Weights of a small masked image model: encoder patch size [6, 6], decoder layers 2.
Rows from block 2 of the encoder of a small masked image model, named by matrix and row number. Rows with one number belong to one neuron. Each number is 128 + 32 x the weight over its row's rms, rounded and kept within 0 to 255. All counts start at 0. Numbers have three digits each. After the name is the row's rms in percent of the matrix's.
After each neuron's rows are labels from the 100 images, of 14976, where the neuron reaches its highest value: "top examples" is what is common among them. Only what is clearly more common there than usual is listed. The data: photos of arthropod specimens (BIOSCAN-5M).
# fc1: MLP up (encoder.blocks.2.mlp.fc1.weight, 2048x512), inputs 256-383
# fc2: MLP down (encoder.blocks.2.mlp.fc2.weight, 512x2048, transposed), outputs 256-383

fc1.121 068:160113112088190133121101158107122125171098107122137169088138095171192173130136132158152126167108039121111165103116092097063084151120131083110109106144121137134081160056137147141161135155127097122111160180162155111071131051138151152154113129119208163162124130123105097175182136134132117112156163098142160133159158142127146192114113094117100080074114139132119092111143129196124156143103
fc2.121 071:085094133210076092142093146157090116132149107135159148181087109170134088166129126127128120126166088096135245130174127110179149093163151147140154171128157179115120098115104097141155100105129121100174153137096180148156103078120107102081132129123134123159137073117171106111142064157071132155094170081145175179189142112128160110135089141108134153188127163142186074149169144132151144149152
top examples: order Diptera

fc1.162 157:126152153123129154151088059107114117127108131098140110116120133153188158135116133127198080072107144126198151097115148108175154127157177120077168146131124091154178132130168134138130127172081087117123119088110143107104093103101120154134154127159118172133174112135149178061147096171080195144095139084118147105091157114122144130185078139098171185079140132114133126134115102123121165123117
fc2.162 166:157135129075101161102108176125161078159114098173118092155131066102090155103156142163081139105138133130146129121108088095176127179109114142245187061132189108074126105126116038147133152134115122133100123145149152072146154138132063123127150145094143090150140082169175133158150130089150197153204114168179137110095093200138160158041155129146160136131114130078152102153151058118138132126143
top examples: order Diptera

fc1.15 117:173154060125091133100135193104129145051131154113117119151120161151127097185226136122163131105145138148056089146103136200093136090085155107143171168174143096120151100128135145122172051148133122171100125133121090093147097090162126072142095126198131083045129123085116142103154162133169118128136144144098072092110096116153102173045108171117127070065146133098136126115091149133051161176151
fc2.15 127:145106121149092109198150114145133065119122034130148125171143081079094146126067139162136144176145129130101077124172052142084095164144111095131137090082147145176091098104162111072117176178118087195102125076211127079130127123175120133087134112130116122137180069133101201160087135142106119131156168108136133102122094156144116096136108042070132172118110173108155168172200090110143120148142
top examples: order Hymenoptera

fc1.93 095:120131059151096164107123098164125197138156151130127087135138141120192075049056140127085143140153117107156095100156107132168119098061137142178120149126123161109121095153178128168094128140107173148130187124118168150072113177092079125151120087134133093113133162095132148096125114191095052161113156169167115183067105160144143139142135109103128084149112169130182120164142141097077111178109
fc2.93 098:085105181135065177153141135150109102123115083145096131149156144114170154090104098141125091126148105123075119104118186171109131126115104110095157118133147100111171101151110155088169110134144107079128100154118076142131083134107147151055061152145140156116174117110061143196117102150094192053157091115096179102107183162088165107125106136174096157134119107100137182076176142169174065083160
top examples: order Coleoptera

fc1.440 109:141063158104142116104146095134107131187172081163145099081149127133162108134118147115120074174143156134197089080098155127091103083151166102159140117136089118130129156151196197094077127134156173112102141128117138137145177199142151084113118220069063170178144102086113150132214147157136104073150146123087183142122135164120128073088107108136067136114118155143127148103145140135084103131164
fc2.440 111:127069109158105159162109122147135164163149175137121113104144163105182124178096070164144146148156121123136154151064100111150177109145157135133120095107103062128105075109137073133114150143087078123119147144033100125095119109139143147082190127134138160184141044105169081200057113125147134123105088068130164115085091111063114094087097161100118137152150200135107153138158126188115151139117
top examples: order Coleoptera

fc1.578 111:149176160128093196122098175122130144142122117082107158147126146154099114126160141173155108104146137106138100164112184127134120074134171129104067134148115114149108146125181166121124179174164135159170171107138100119198082123129169147134121123111181227144126142129188124072128080120105158156142114117114163099105125110133131155133140136103098066101149150136136124110162102063096098112097
fc2.578 108:159094130150162113161176077090153094108131100147114109143126135112092082126131148143149126152136117113157068087165158067141094120121129120205086160107203111076141081131175091172101112140115128177111088109158154169125147088151109118141152129125074133081139073170149151109138138113112164118120159119112166136107190148134187060146109118117131111128102144125148122069127106077026072126193
top examples: order Diptera

fc1.276 102:111116071127151119098172138142115178101133128216147131104105134188075139103108108072149109174116113086090038104113151141174139104170136144203135136089133179115065141129088092118255164128081090093110136110127117113087108102178163092091124127055110153149166141170127082157125160093080141105109122120149104139108124130141124165098146137136138141104107126112086139110151109074151090132093
fc2.276 106:098140151142157103071119178138198115165076124247125157063085134096168153135107146150111099115162192167160202115161102110129152144161099187084091107133135142101180146069145153143132141125144165167094136173119158063159089090131138170081092167165140106107145159109142088156150180096172141151201136120152121088127192169106101143133131140100094116173171163111122134117140131159141104101117
top examples: order Coleoptera; order Hemiptera

fc1.613 070:149162120098095137171184138153143130221132105176153135097143126196140144111206121111112120154131107116092142152081145105108138117053143122118137185137120087125159128133164070174137136090209150108141136109133181116106155144168124151130034128118144164196082143150130156146144114135109099105119152108162141141119060151096147171100101099203122134105161156157105134095108152173127050136134
fc2.613 070:146127151136129188148097113134102131148176092116107057162110120180106110134114094131153178097135122102107152085152094136160187115141132161098144121100120137116115118163116140100135213157123118100115079092152170139125101132102136165089174142108112136086170138138068136185150141150124155169126100182128097096132130148098153098175131117170130162100096133167135088110133147088197112227115
top examples: order Hymenoptera

fc1.747 093:110184105090098190079127133121200087083136100147126129120117117160103155081131133164138139146109182093149075140089155134155106096159124095158134113194093133110116119115111067142141151124120144060179108150099154161149102129179139101128125090094137076113145098105189137208122122129140150143104080100100101094107083149070119135129121146123125139135130077095164113086150122117121113207107
fc2.747 089:096143145137143134140129160145145135163115154083178125041150140081102147191076094100169116119181144107128073113116137124165192086139111084184167089154162119155129070153123075117106136137151162158119151028141136074142087144148170086189114083125171103120124105130128172085144076133120101103093120096120163144132117165164091115117118149140158168086119169144102116038167126125084111225116
top examples: order Diptera

fc1.511 110:080096101172136094137105144139169067134083124176094181116145150096068124161157159107194121108103077102151118109142105106144078152134052124112142118171103142162114192087098185078162194139107121112148144159069094129145120173123195088168075141157112096158154104116147134158142181069178133112122162105106105126148120095131111140099106181138125111113073118202119115120124132118152134115119
fc2.511 100:150143164134066119074142150189089125065109147207114085094146092113086146141143190117136129138075147148138131120178031149171185159100113175187087117116152082134164144129213149135137122132171127123089139104161101116092066091104134128098143164134135114102110124103096142114046212104095130056158108094161151112128175125093187137137118060144145153096130176131099092147122163151111058077155
top examples: order Hymenoptera

fc1.646 147:152108172143115075090129142133152137104132148127156119078114132151183123111173165154095135130134098151102152134073140155094141156121097141135112161143063118123116100138109145120139127138167126099168162131123093108127122077139153107123136088128114090137116154092071113104175106151118159109114094096136082136139105093112124142134113178113130113145153157115168146155124158168101129115160
fc2.646 141:159139136109133092135207140089152117150116217138127117093087159152131131108137116110152101158210125188101105155137129165123140105143116110146078140206062098136170205150127146090144140100064081118174121151100129100140159126193155163135163132114129128139146167069153164156072127139077080123154148107122051115119084132094128140229107081148199115110140167115182083116157135142126115114161
top examples: order Hymenoptera

fc1.12 115:156120197083092166124084104083126138183086100118157177090134132094183125122118144120132120104161156145159164148139134134158135166093154119114126155134168195071075059169179128171100090165164126116051095125128137097068131160142198101177183107151114161104091103152136134069144156132109180126139151090168104148081195093178138156100121146173165117116167114155157107157166086134113183123176
fc2.12 117:176120125094117098138127121075155136117085115125145091141078100104100106155114085105145158132141121138169220088155152109167142107082157117154122107144133111097134085124108134160164068162141138117102131150141207122096106163144142093185130099190112135116120065125160135103146109144099112107149106127164133121060113113175180182155124121136133160151145143115126099072180130084132168068117
top examples: order Diptera

fc1.36 075:105142188139114124090129126143141118100218106134072142175119059113127135143097142131103086131111126137124083153137209183146167144109142165096153099105139173035125105127145139159086070059101108160149138109127100102070123106133149100157180096132137115180137159139163179096093079106118113163152097133099141182176158162164167108161147166094133092144120106124092116082166103166160178103126
fc2.36 071:111152121097145093111133149154128123155136127132119138155122098137162114142138145045113205190138102104113123091112112153163192164159158138109132106161081188159158137128132144079164173091157161108116111131148136165152218112108130186175097195125172108108117146113135175118165097198095137152159072114139122108144141145104143157108094098162152112126066117123083128114145151066108133172119
top examples: order Hemiptera

fc1.541 101:155175124141143208152125146128133137108131140135189119154081124154097146172131187189124166100137119090134151145142093134184084152156166116182120144117175166143142091145139134126055080107131136174109144150100129132132167115114125152149130171129141140130058152123218175100110118130062145113143090199094099109130106117141112076163070124180151118107144148075159154153186141105158111117059
fc2.541 098:202125105137100098116191115118120175157174162111109104073092175112143144169102103107110083176124140166114080142135110128130084161125135094114142113150126127230108166075195130088146110069096125115134162110139128166086145107093078065144114120136131118096158137051087103155143150099131117145045126162167071112099158119193115151160185111159110167146125092143110133052135110224153126149121
top examples: order Hemiptera

fc1.456 094:195143118082171154136133112108126149126101101071160106119147123158041147098090104123150102155108149120207113162157170100125154112084149124121122156107125135154151190147133150114103107169104182121157129104127100168155172128133103187131165094108097099101103142156151105115135181101161099097182113107138155143130121112108092044136146129176140149166153068100103144070154140166154138170112
fc2.456 097:140159080165154098093123154088142161157173161119128156144125146092191130131170120126120137094147124123076096119107081152056120108084139113094109121123166079138117151128152073143149162101154148159091115189168132090116111125119118120168128119144136163153169122168110091084030139169083092134136158132146147128106070172099146098161057142160113112089064133075105182142146108128199095130202
top examples: order Coleoptera

fc1.324 070:124046123121141171140127130111140089125168159156143115075149137147186124134204125088102120136158172105124154061115114103085128107147131148187157145087112141124132142159131102101137108174098127130112146125158144121171152169140116117117147151160107109166145132164142071102177000183052072154128156206148088124102159122160138118166150083065150153109134151126173177189184091172132117141092
fc2.324 077:126144089113160180135137069115142083107106082171160175164167093117106133131142129179099126115122129108173166162128183141111152106126117145109133132130068110152113147203123154150079111145089087089137150082080135158124103133129178078109171111138164124156093112084118120087103109176146128108135129156161085138169131118087172091137140133140172110077145173119147073133211084167141091137132
top examples: order Coleoptera

fc1.670 118:118135120110100154112087131197128140137119147178099115112117114138133099156120067157113171094104107079145075094130150045153209115075187096088110205166127093144142176092158069142119101157119102093154096111082122179160117105125123149124138116106095172162090146135170112132136114148092157122170113204126171096154159080154153131101136169184102151061129120069130143134049125209137140122114
fc2.670 114:103161109163122138091152076092159136099127116167133102182194150142179116143119121111120131099127163131168034144074202081147135149189110108146123131093080148104138126162185098168113090125088063154111045115101163131117209100075136059135153161176184094083092123159091086147137151140128182177172095092074142108114133135078160157110092135165133112177190188111124091126121208106115109169081
top examples: order Diptera

fc1.23 082:151203097092104102151139122151179132157135101108115180141120123151111129173081163065145087185118098122100216124072125149117045096132074146140142105181153080121141094077084131045125115158127078154114113181168089165127174112170135134063117187106128114116115140103129148154140162128157136128070093104091145128085071149087096140106095131102107142106138140147150154113132135057062174139164
fc2.23 076:145103164141108092091139101095170149097117131110098142124158142107157103147107122090178119126194060219140170121122141163079112172163137107136167137146133114134123121096077097171167095134118098170125115221124130137075166124118125137124130107094151119125116167130156193165067062118138119134130101167091056135160155097095113107131108177154146105116106135099147131125120186123141152174117
top examples: order Hymenoptera

fc1.37 090:128152141134126129172093129148101139119074160119112137162164135152146113150118133185123111093117128137169154140078126091199171142110167088112158136147110112118148118079162136131102045071123089106143161165115149064129056154084152120176162097129121084150152119171143140116110120147125122102109123118112141155189122057153126099083071090159145100080159155111128093091112127181072163120105
fc2.37 089:148121089072159140150117093141128102167146074164132178197138150112098191116116086125079162133124134091110098131118168171146182125097151132157165156147175075111147133167093162155109140129135131158119102124112105137081162127111107131120058166104123157176075121186135123125171107115136147147138162125133167123123098139118149102106153143085170169121164141132152094194104115184167124150073
top examples: order Diptera

fc1.350 067:125120122099143104088120132102149119139138153169103093094142154132082107141085097093128161108109166081088171090176129105115149175093145123157103144159162111110165137116145123168065137160099117092139095091083152133118084137039125030175121084093090135146123127147112162154109098173140166031183180138144168129125141110192126062113138161062142129143092152121151151136087084149186097139176
fc2.350 062:158080148098140173170158176133112168131148138134153126105165093131080122133118132106172148116147112137163160146021089087118153172102177118099149101115150129157113078102041128133098137201102145115148090099180164144123128141133129084111085109108169121116219090166196126112137161157105140140156132171091124141120101127152126147144158152200081123122147138120111101054090118071149109073151
top examples: order Lepidoptera

fc1.231 124:140120129132182151221067113111168138106144095098056137110081105126127102137114137144159118131086190191143134084145120116151109103148121134169097153123129136129174108144103134107163135146157140115174090138150139146138099122134102130102133171095155168139144101118183117146127115170119154113147089177129093111144058145151119121174111127107124136127120128145043100190087089149103157079112
fc2.231 132:055094124137159060120153148143198172159114208112125083125186200114124165142163131085179106115144160091134128148151164139089122182125097153138110149100170144166099141143125152159115152134077162158107073133127072097194167113101081167130104064179162102076166168123117107163154139121114111145165163129186133174105120158103110160176143117146128100133118125099109119088157204115120084143134
top examples: order Hymenoptera

fc1.595 086:146081132126137134110142154131109118127134124156137151109141075038103121126106112158166150149125079128122199154120129147120125141105140175131088158084082130112164090101120112122147087175104106133166143132098082118118169155136118159083146217132154126106139097120108135145126127153171118163061123122058142111060067115050127083141059097185161158100190170100144123180108202138075186109137
fc2.595 091:142128108136054084133142046154099089120110176068133146152113132045138138164131127076153129122136110144131112174122087148086131117149197111079116206155079094157189157122120096145179091122116091155166149144182103113113172144130104134203194112096136114148149107123122177171080133169132109111148139130130124118118133114196151182070114121126131157098096138089102104147130087164145148129166
top examples: order Hymenoptera