A small masked image model, trained from scratch: encoder activation gelu, decoder width 256.
Rows from block 2 of the encoder of a small masked image model, named by matrix and row number. Rows with one number belong to one neuron. Each number is 200 + 40 x the weight over its row's rms, rounded and kept within 0 to 999. All counts start at 0.
Before each neuron's rows are labels from the 100 images, of 14976, where the neuron reaches its highest value: "top examples" is what is common among them; "colour at peak" is the nearest of a few named colours to the mean colour under the peak. Only what is clearly more common there than usual is listed. The data: photos of arthropod specimens (BIOSCAN-5M).
# fc1: MLP up (encoder.blocks.2.mlp.fc1.weight, 2048x512), inputs 0-127
# fc2: MLP down (encoder.blocks.2.mlp.fc2.weight, 512x2048, transposed), outputs 0-127

top examples: order Diptera
colour at peak: grey
fc1.701,238,182,190,196,138,221,201,226,167,105,188,241,164,177,169,175,227,230,222,150,163,178,193,165,271,230,250,203,181,176,219,233,202,257,256,159,212,160,242,184,155,191,172,189,264,110,175,200,222,223,240,188,206,224,177,280,222,142,214,165,126,222,213,198,200,200,197,278,179,207,142,211,173,202,148,249,224,185,234,106,234,208,125,265,205,105,200,146,107,208,192,282,178,221,271,193,151,187,246,165,181,164,159,271,170,195,240,154,192,202,129,184,114,284,154,192,204,161,174,160,106,205,236,264,238,196,195,156
fc2.701,199,222,215,160,289,181,284,240,139,221,230,251,202,108,208,240,197,115,170,219,187,199,231,121,199,224,196,154,219,214,182,224,191,176,173,234,228,237,195,213,181,211,198,190,121,169,204,195,192,216,228,163,236,236,178,221,182,205,187,234,185,255,152,154,192,169,210,156,142,209,224,191,234,196,263,243,199,190,198,224,199,151,200,189,191,218,273,240,208,187,243,164,200,201,146,138,131,125,219,176,273,155,183,226,177,243,230,180,224,249,197,207,208,236,180,185,324,181,242,124,161,213,236,231,187,221,141,196

top examples: order Coleoptera
colour at peak: brown
fc1.500,203,322,267,210,224,140,134,223,199,243,178,162,177,191,165,226,275,195,202,209,151,241,222,196,244,165,198,187,238,184,162,165,236,132,180,238,211,220,192,205,101,252,183,229,266,148,254,182,224,202,206,230,177,123,268,189,180,140,220,217,259,121,168,220,215,243,257,209,184,244,115,208,228,154,215,187,171,220,176,181,202,178,153,179,168,183,246,274,187,200,181,231,166,217,207,238,200,152,263,195,132,242,147,169,215,191,233,147,202,148,211,244,262,234,187,239,207,212,274,214,222,186,157,182,147,162,221,228
fc2.500,235,209,175,182,223,183,192,221,125,179,170,209,167,248,157,153,240,225,213,155,270,196,186,185,187,228,151,217,206,167,196,196,193,236,237,244,273,192,153,216,195,124,219,205,236,210,259,225,195,179,202,214,268,194,254,156,293,114,246,195,153,214,189,140,183,218,201,283,154,111,224,148,179,188,213,185,270,170,178,266,219,215,144,234,201,247,192,261,218,209,249,273,195,226,206,207,184,207,184,96,227,196,128,207,176,168,251,151,213,256,152,259,217,197,243,210,118,230,183,203,139,172,173,263,275,196,225,294

top examples: order Hemiptera
colour at peak: pink
fc1.487,164,197,230,168,207,188,177,182,205,226,186,165,216,229,218,121,163,168,255,180,191,174,227,198,148,181,203,152,202,175,238,223,101,261,199,207,175,191,255,227,323,157,162,229,223,239,158,244,194,127,199,223,222,263,189,260,201,225,210,257,122,139,259,197,205,183,193,140,210,229,209,151,168,189,172,228,181,215,174,155,193,235,279,202,167,209,223,187,199,183,240,179,292,193,199,227,223,240,214,185,251,201,116,153,181,185,228,207,242,210,267,189,183,203,214,213,176,179,186,172,219,215,195,205,214,198,146,231
fc2.487,247,217,202,111,193,221,195,163,201,170,152,234,224,245,257,197,264,194,246,189,129,166,258,164,227,156,227,209,314,210,242,139,227,217,183,216,163,234,175,226,197,151,167,182,139,154,206,207,193,198,178,141,194,184,240,182,167,247,116,174,185,205,243,198,175,232,196,251,207,224,210,181,149,248,226,125,172,204,210,234,191,179,185,192,209,180,166,184,156,142,208,313,243,237,220,161,235,284,194,221,239,220,241,230,194,179,174,250,223,207,157,186,221,260,217,223,228,193,167,222,282,275,216,271,186,168,207,227

top examples: order Coleoptera
colour at peak: grey; brown
fc1.196,221,237,236,195,235,166,261,258,221,205,144,167,181,173,162,212,236,223,199,112,226,192,176,213,203,130,185,240,165,174,161,228,259,181,160,204,205,217,283,165,152,208,201,194,236,222,167,141,187,123,204,233,180,198,264,162,196,228,264,214,245,169,196,219,208,201,192,250,201,229,174,148,155,175,181,217,222,236,261,223,174,235,210,150,256,104,162,220,212,190,203,271,118,177,239,194,244,141,207,200,209,202,171,224,196,195,236,235,237,175,268,181,165,227,200,183,234,118,221,216,292,189,236,203,209,141,202,224
fc2.196,154,230,191,180,256,189,213,200,255,207,165,202,167,274,190,168,210,194,199,196,161,178,266,208,229,138,146,120,138,196,140,220,199,162,241,212,170,148,222,179,173,206,174,207,187,194,234,249,238,154,189,258,197,182,208,116,187,184,187,191,213,228,224,180,205,206,246,185,197,179,247,207,196,198,284,227,129,142,192,219,212,146,157,173,208,93,234,274,199,219,201,283,256,220,234,201,194,106,167,178,134,206,273,167,175,179,237,204,240,192,169,227,232,190,175,173,206,159,235,228,217,194,129,169,243,237,198,239

top examples: order Coleoptera
colour at peak: grey
fc1.551,229,238,135,233,144,233,130,183,192,203,185,143,200,229,247,233,192,200,225,213,237,187,210,175,227,263,259,252,243,168,223,205,197,243,179,191,225,144,219,192,164,181,208,174,140,216,197,183,148,249,166,223,138,198,181,138,237,177,173,210,222,264,247,161,261,172,163,187,182,137,221,129,137,197,193,176,154,251,168,288,222,251,186,181,184,211,173,148,200,229,266,154,152,237,154,189,161,155,195,154,244,232,247,181,261,160,245,193,170,196,183,184,245,214,256,299,128,155,172,186,279,191,267,239,205,175,241,254
fc2.551,276,137,241,175,237,205,222,199,226,110,216,282,243,242,184,126,211,205,238,175,122,164,170,156,162,171,115,245,244,187,229,93,157,226,228,142,204,156,192,212,195,213,196,218,175,136,232,155,254,235,274,168,211,100,197,165,165,231,176,185,188,201,245,166,157,186,136,199,212,253,216,194,173,215,174,221,177,130,185,129,197,199,231,181,85,186,294,236,227,198,225,133,209,244,207,181,119,221,196,262,150,216,208,163,212,159,220,231,225,275,186,191,233,186,154,172,232,270,186,260,206,150,168,136,214,183,207,178

top examples: order Coleoptera
colour at peak: grey
fc1.53,184,129,163,183,157,216,211,191,195,236,246,150,170,146,124,205,195,214,185,171,183,226,168,203,198,150,161,255,194,225,211,154,199,200,179,186,158,235,180,202,125,233,153,212,262,183,242,163,189,196,199,209,211,185,281,245,238,192,159,180,181,202,280,213,158,217,219,261,186,194,163,225,193,281,212,145,207,177,142,215,236,247,179,189,190,195,210,116,239,165,163,131,278,218,270,181,178,147,203,155,195,199,197,175,203,119,161,181,214,242,211,189,221,189,201,289,165,148,180,224,152,189,167,245,237,185,236,207
fc2.53,175,199,273,238,157,174,268,244,183,211,118,271,196,253,223,220,187,149,245,238,250,247,222,224,204,162,243,205,161,264,162,197,250,115,166,228,157,167,142,273,171,176,221,194,177,223,239,208,225,314,230,213,202,189,177,241,169,253,280,209,184,234,182,134,223,230,202,134,258,138,238,196,266,162,191,239,225,176,216,266,175,230,167,198,154,203,171,222,146,169,204,216,155,164,209,215,204,191,204,214,150,157,187,178,211,173,129,216,168,213,258,177,160,201,181,223,262,177,171,276,180,181,175,220,183,229,148,211

top examples: order Diptera
colour at peak: grey
fc1.12,161,191,250,189,153,203,191,245,227,252,342,200,205,285,184,186,101,191,151,236,202,204,240,182,144,202,169,222,244,185,213,209,185,217,226,228,212,243,186,225,179,202,172,171,240,215,280,255,158,158,171,192,174,254,209,229,178,184,178,223,189,233,112,245,211,256,245,171,232,232,221,194,82,224,247,194,189,219,226,158,225,216,173,271,215,212,167,178,136,185,188,278,235,226,125,206,110,217,186,273,137,187,266,211,182,210,195,324,244,121,160,191,189,193,150,246,165,189,230,159,185,184,126,224,166,238,175,193
fc2.12,150,247,154,229,159,242,206,178,279,266,216,193,139,212,240,206,228,155,158,183,265,149,184,168,149,213,172,222,124,190,229,184,168,207,233,153,177,299,265,249,212,135,234,268,257,235,267,190,163,161,176,231,164,165,163,203,224,198,164,242,232,230,166,166,177,250,160,201,189,155,125,201,170,249,261,223,218,228,221,123,190,200,143,201,259,204,201,223,248,173,141,191,197,198,157,180,155,226,243,221,162,230,205,228,198,253,144,202,208,224,186,109,132,142,210,68,160,167,208,180,287,197,217,139,236,199,157,237

top examples: order Coleoptera
colour at peak: white
fc1.740,209,134,188,221,177,136,198,206,187,207,157,163,236,198,197,171,179,242,210,169,238,254,193,164,233,121,197,213,172,135,180,200,183,206,192,240,220,170,259,234,188,146,205,89,247,277,249,241,205,227,170,172,216,185,185,176,253,168,206,178,177,173,153,114,193,249,107,243,166,206,237,232,171,194,204,176,128,192,186,251,200,166,221,204,188,133,279,196,210,255,157,176,218,258,239,154,230,226,175,186,214,187,107,183,210,212,159,186,150,219,188,189,200,153,213,126,235,197,210,211,210,184,188,164,213,272,240,201
fc2.740,138,209,300,156,130,155,241,182,254,209,188,203,163,154,179,241,242,239,187,232,192,237,191,174,130,190,298,190,206,227,156,180,100,196,239,243,177,215,227,214,109,211,156,174,169,211,167,189,194,261,149,188,196,144,160,213,170,233,228,183,160,193,223,241,218,184,189,182,184,260,212,285,219,180,261,187,147,263,184,292,151,186,221,185,224,195,153,174,216,142,183,181,206,222,182,221,192,218,223,222,169,225,102,150,114,80,115,184,122,166,206,214,227,227,181,157,250,263,156,252,214,227,230,169,205,218,170,165

top examples: order Diptera
colour at peak: grey
fc1.121,205,216,154,189,202,192,198,241,159,182,123,168,235,204,183,232,128,163,228,271,157,202,225,224,252,248,173,188,198,164,205,209,204,166,207,190,177,154,202,172,147,252,205,167,252,140,147,223,168,248,204,203,159,195,191,210,207,193,250,206,132,183,252,231,258,248,203,203,201,259,195,219,172,250,270,188,106,158,241,215,209,235,265,147,164,194,205,220,108,244,236,200,109,183,261,205,232,230,130,223,157,204,217,146,191,180,215,168,154,162,258,228,200,229,186,121,195,252,200,185,150,154,206,278,241,187,181,225
fc2.121,192,237,241,249,260,184,179,177,157,179,223,171,227,225,173,190,181,158,65,225,200,271,215,221,190,171,171,235,145,157,253,233,153,210,209,169,213,167,215,273,184,213,240,126,121,147,175,257,230,150,194,183,213,199,131,195,168,199,130,105,137,187,177,139,226,271,157,222,214,222,128,229,163,264,228,224,148,214,208,207,178,177,173,225,170,166,153,144,124,211,214,115,189,178,217,141,218,205,243,220,226,188,218,262,193,95,262,170,231,216,178,223,235,121,230,218,173,193,230,227,198,163,173,189,106,102,193,189

top examples: order Coleoptera
colour at peak: grey
fc1.707,229,230,209,157,202,112,280,235,259,202,164,174,210,244,195,223,213,281,161,175,190,138,211,311,222,132,203,171,204,243,156,209,286,248,227,211,104,196,170,113,122,180,197,216,168,180,192,199,161,187,221,197,206,220,239,159,194,218,182,239,205,222,194,192,186,154,155,265,222,242,204,184,212,173,252,161,189,223,244,221,160,230,263,159,243,118,152,246,250,203,259,234,209,177,247,125,198,125,165,245,162,166,199,223,191,173,218,207,174,192,312,165,138,223,191,121,248,161,188,229,213,180,165,155,203,195,212,200
fc2.707,187,185,163,165,204,262,182,191,238,218,146,201,186,279,172,183,156,213,225,199,175,130,276,212,193,191,92,139,181,213,208,208,336,191,252,154,195,215,207,145,200,204,195,247,160,260,209,248,203,160,144,250,221,209,248,160,176,141,252,201,217,219,186,231,167,171,213,188,196,196,244,181,192,239,263,214,170,145,170,270,219,204,164,217,192,125,227,196,196,238,179,257,242,257,260,214,232,109,187,262,120,242,178,183,128,164,238,189,257,161,218,165,203,215,163,208,196,204,190,227,245,202,140,208,185,246,159,175

top examples: order Diptera
colour at peak: grey
fc1.473,136,237,196,202,137,180,223,162,193,197,242,177,204,215,193,146,175,221,185,227,257,189,278,210,166,223,189,187,171,225,178,178,235,215,237,187,218,243,285,206,210,188,182,211,248,162,225,231,238,165,201,203,254,187,188,222,238,166,226,123,181,306,135,180,197,213,251,212,224,162,187,196,188,231,217,243,224,214,84,211,206,166,175,147,155,273,196,171,229,176,172,206,223,232,159,209,146,176,275,268,247,161,188,254,213,247,166,237,205,212,188,261,149,176,273,194,292,164,189,179,188,141,203,118,220,160,161,260
fc2.473,244,223,202,172,193,277,207,176,201,157,224,201,224,233,163,244,175,224,175,105,235,220,199,249,175,259,157,202,240,191,176,179,202,166,231,196,155,289,270,175,228,223,239,244,164,217,178,270,188,167,248,239,284,198,173,325,254,207,250,154,175,203,213,220,206,181,206,298,113,211,270,250,154,156,250,201,181,182,191,191,208,102,208,187,197,255,215,243,158,183,187,182,164,211,191,243,145,228,196,197,199,191,209,193,165,149,229,218,233,208,184,254,202,212,139,185,178,192,266,120,224,197,204,178,273,186,172,174

top examples: order Lepidoptera
colour at peak: grey
fc1.270,235,164,195,182,186,215,198,236,228,185,208,161,148,242,259,251,215,169,178,261,136,258,218,216,248,212,137,211,237,165,196,165,172,200,254,139,222,199,184,144,286,264,170,233,182,176,238,267,155,211,168,240,191,176,181,180,126,241,261,209,212,251,207,248,176,178,239,223,223,237,189,172,194,203,255,175,245,240,194,183,184,211,239,207,194,133,161,163,226,234,213,192,197,226,161,208,152,216,187,176,193,204,192,213,195,221,227,244,240,201,208,216,216,162,217,269,215,127,233,220,234,196,274,178,168,147,195,214
fc2.270,181,167,275,242,90,228,239,200,238,218,248,207,242,251,174,143,278,182,238,257,158,203,213,213,217,180,211,191,190,244,230,189,219,227,152,244,154,228,246,257,131,193,206,194,189,277,238,219,186,162,184,150,187,200,255,200,225,215,228,185,149,170,208,291,221,230,170,105,247,221,196,135,236,214,148,218,219,149,219,243,117,260,227,220,190,233,159,164,207,211,178,138,133,241,127,259,179,270,171,225,269,203,205,253,184,232,162,145,171,228,263,221,150,167,208,181,142,222,219,200,191,157,179,102,207,223,247,275

top examples: order Lepidoptera
colour at peak: brown; grey
fc1.635,201,234,300,229,212,114,163,226,218,226,196,191,127,271,167,233,208,210,154,275,184,177,242,210,207,213,172,187,216,176,214,252,191,168,193,181,224,150,285,209,173,255,182,259,250,132,246,144,139,259,223,244,199,197,197,259,131,288,185,182,169,94,210,195,179,173,223,227,196,232,218,201,186,224,120,156,286,211,183,160,107,197,143,228,220,175,199,214,229,268,247,231,113,209,252,213,189,176,277,240,202,202,163,131,257,187,193,239,158,178,161,203,196,256,189,189,210,178,185,299,219,199,192,205,185,228,206,181
fc2.635,193,271,203,204,224,214,248,182,188,222,189,262,121,154,191,144,274,213,240,137,147,212,200,178,159,219,195,210,182,163,193,196,259,226,190,251,211,203,203,165,198,194,156,168,118,176,182,231,222,73,156,218,212,121,244,251,220,184,249,212,228,228,248,221,231,116,292,223,227,147,149,196,223,231,188,152,232,183,187,191,145,181,128,230,219,169,145,220,225,242,256,233,197,189,210,153,195,208,172,151,216,227,205,228,158,141,248,195,217,157,252,283,208,224,214,240,178,181,176,191,326,162,188,247,139,147,208,304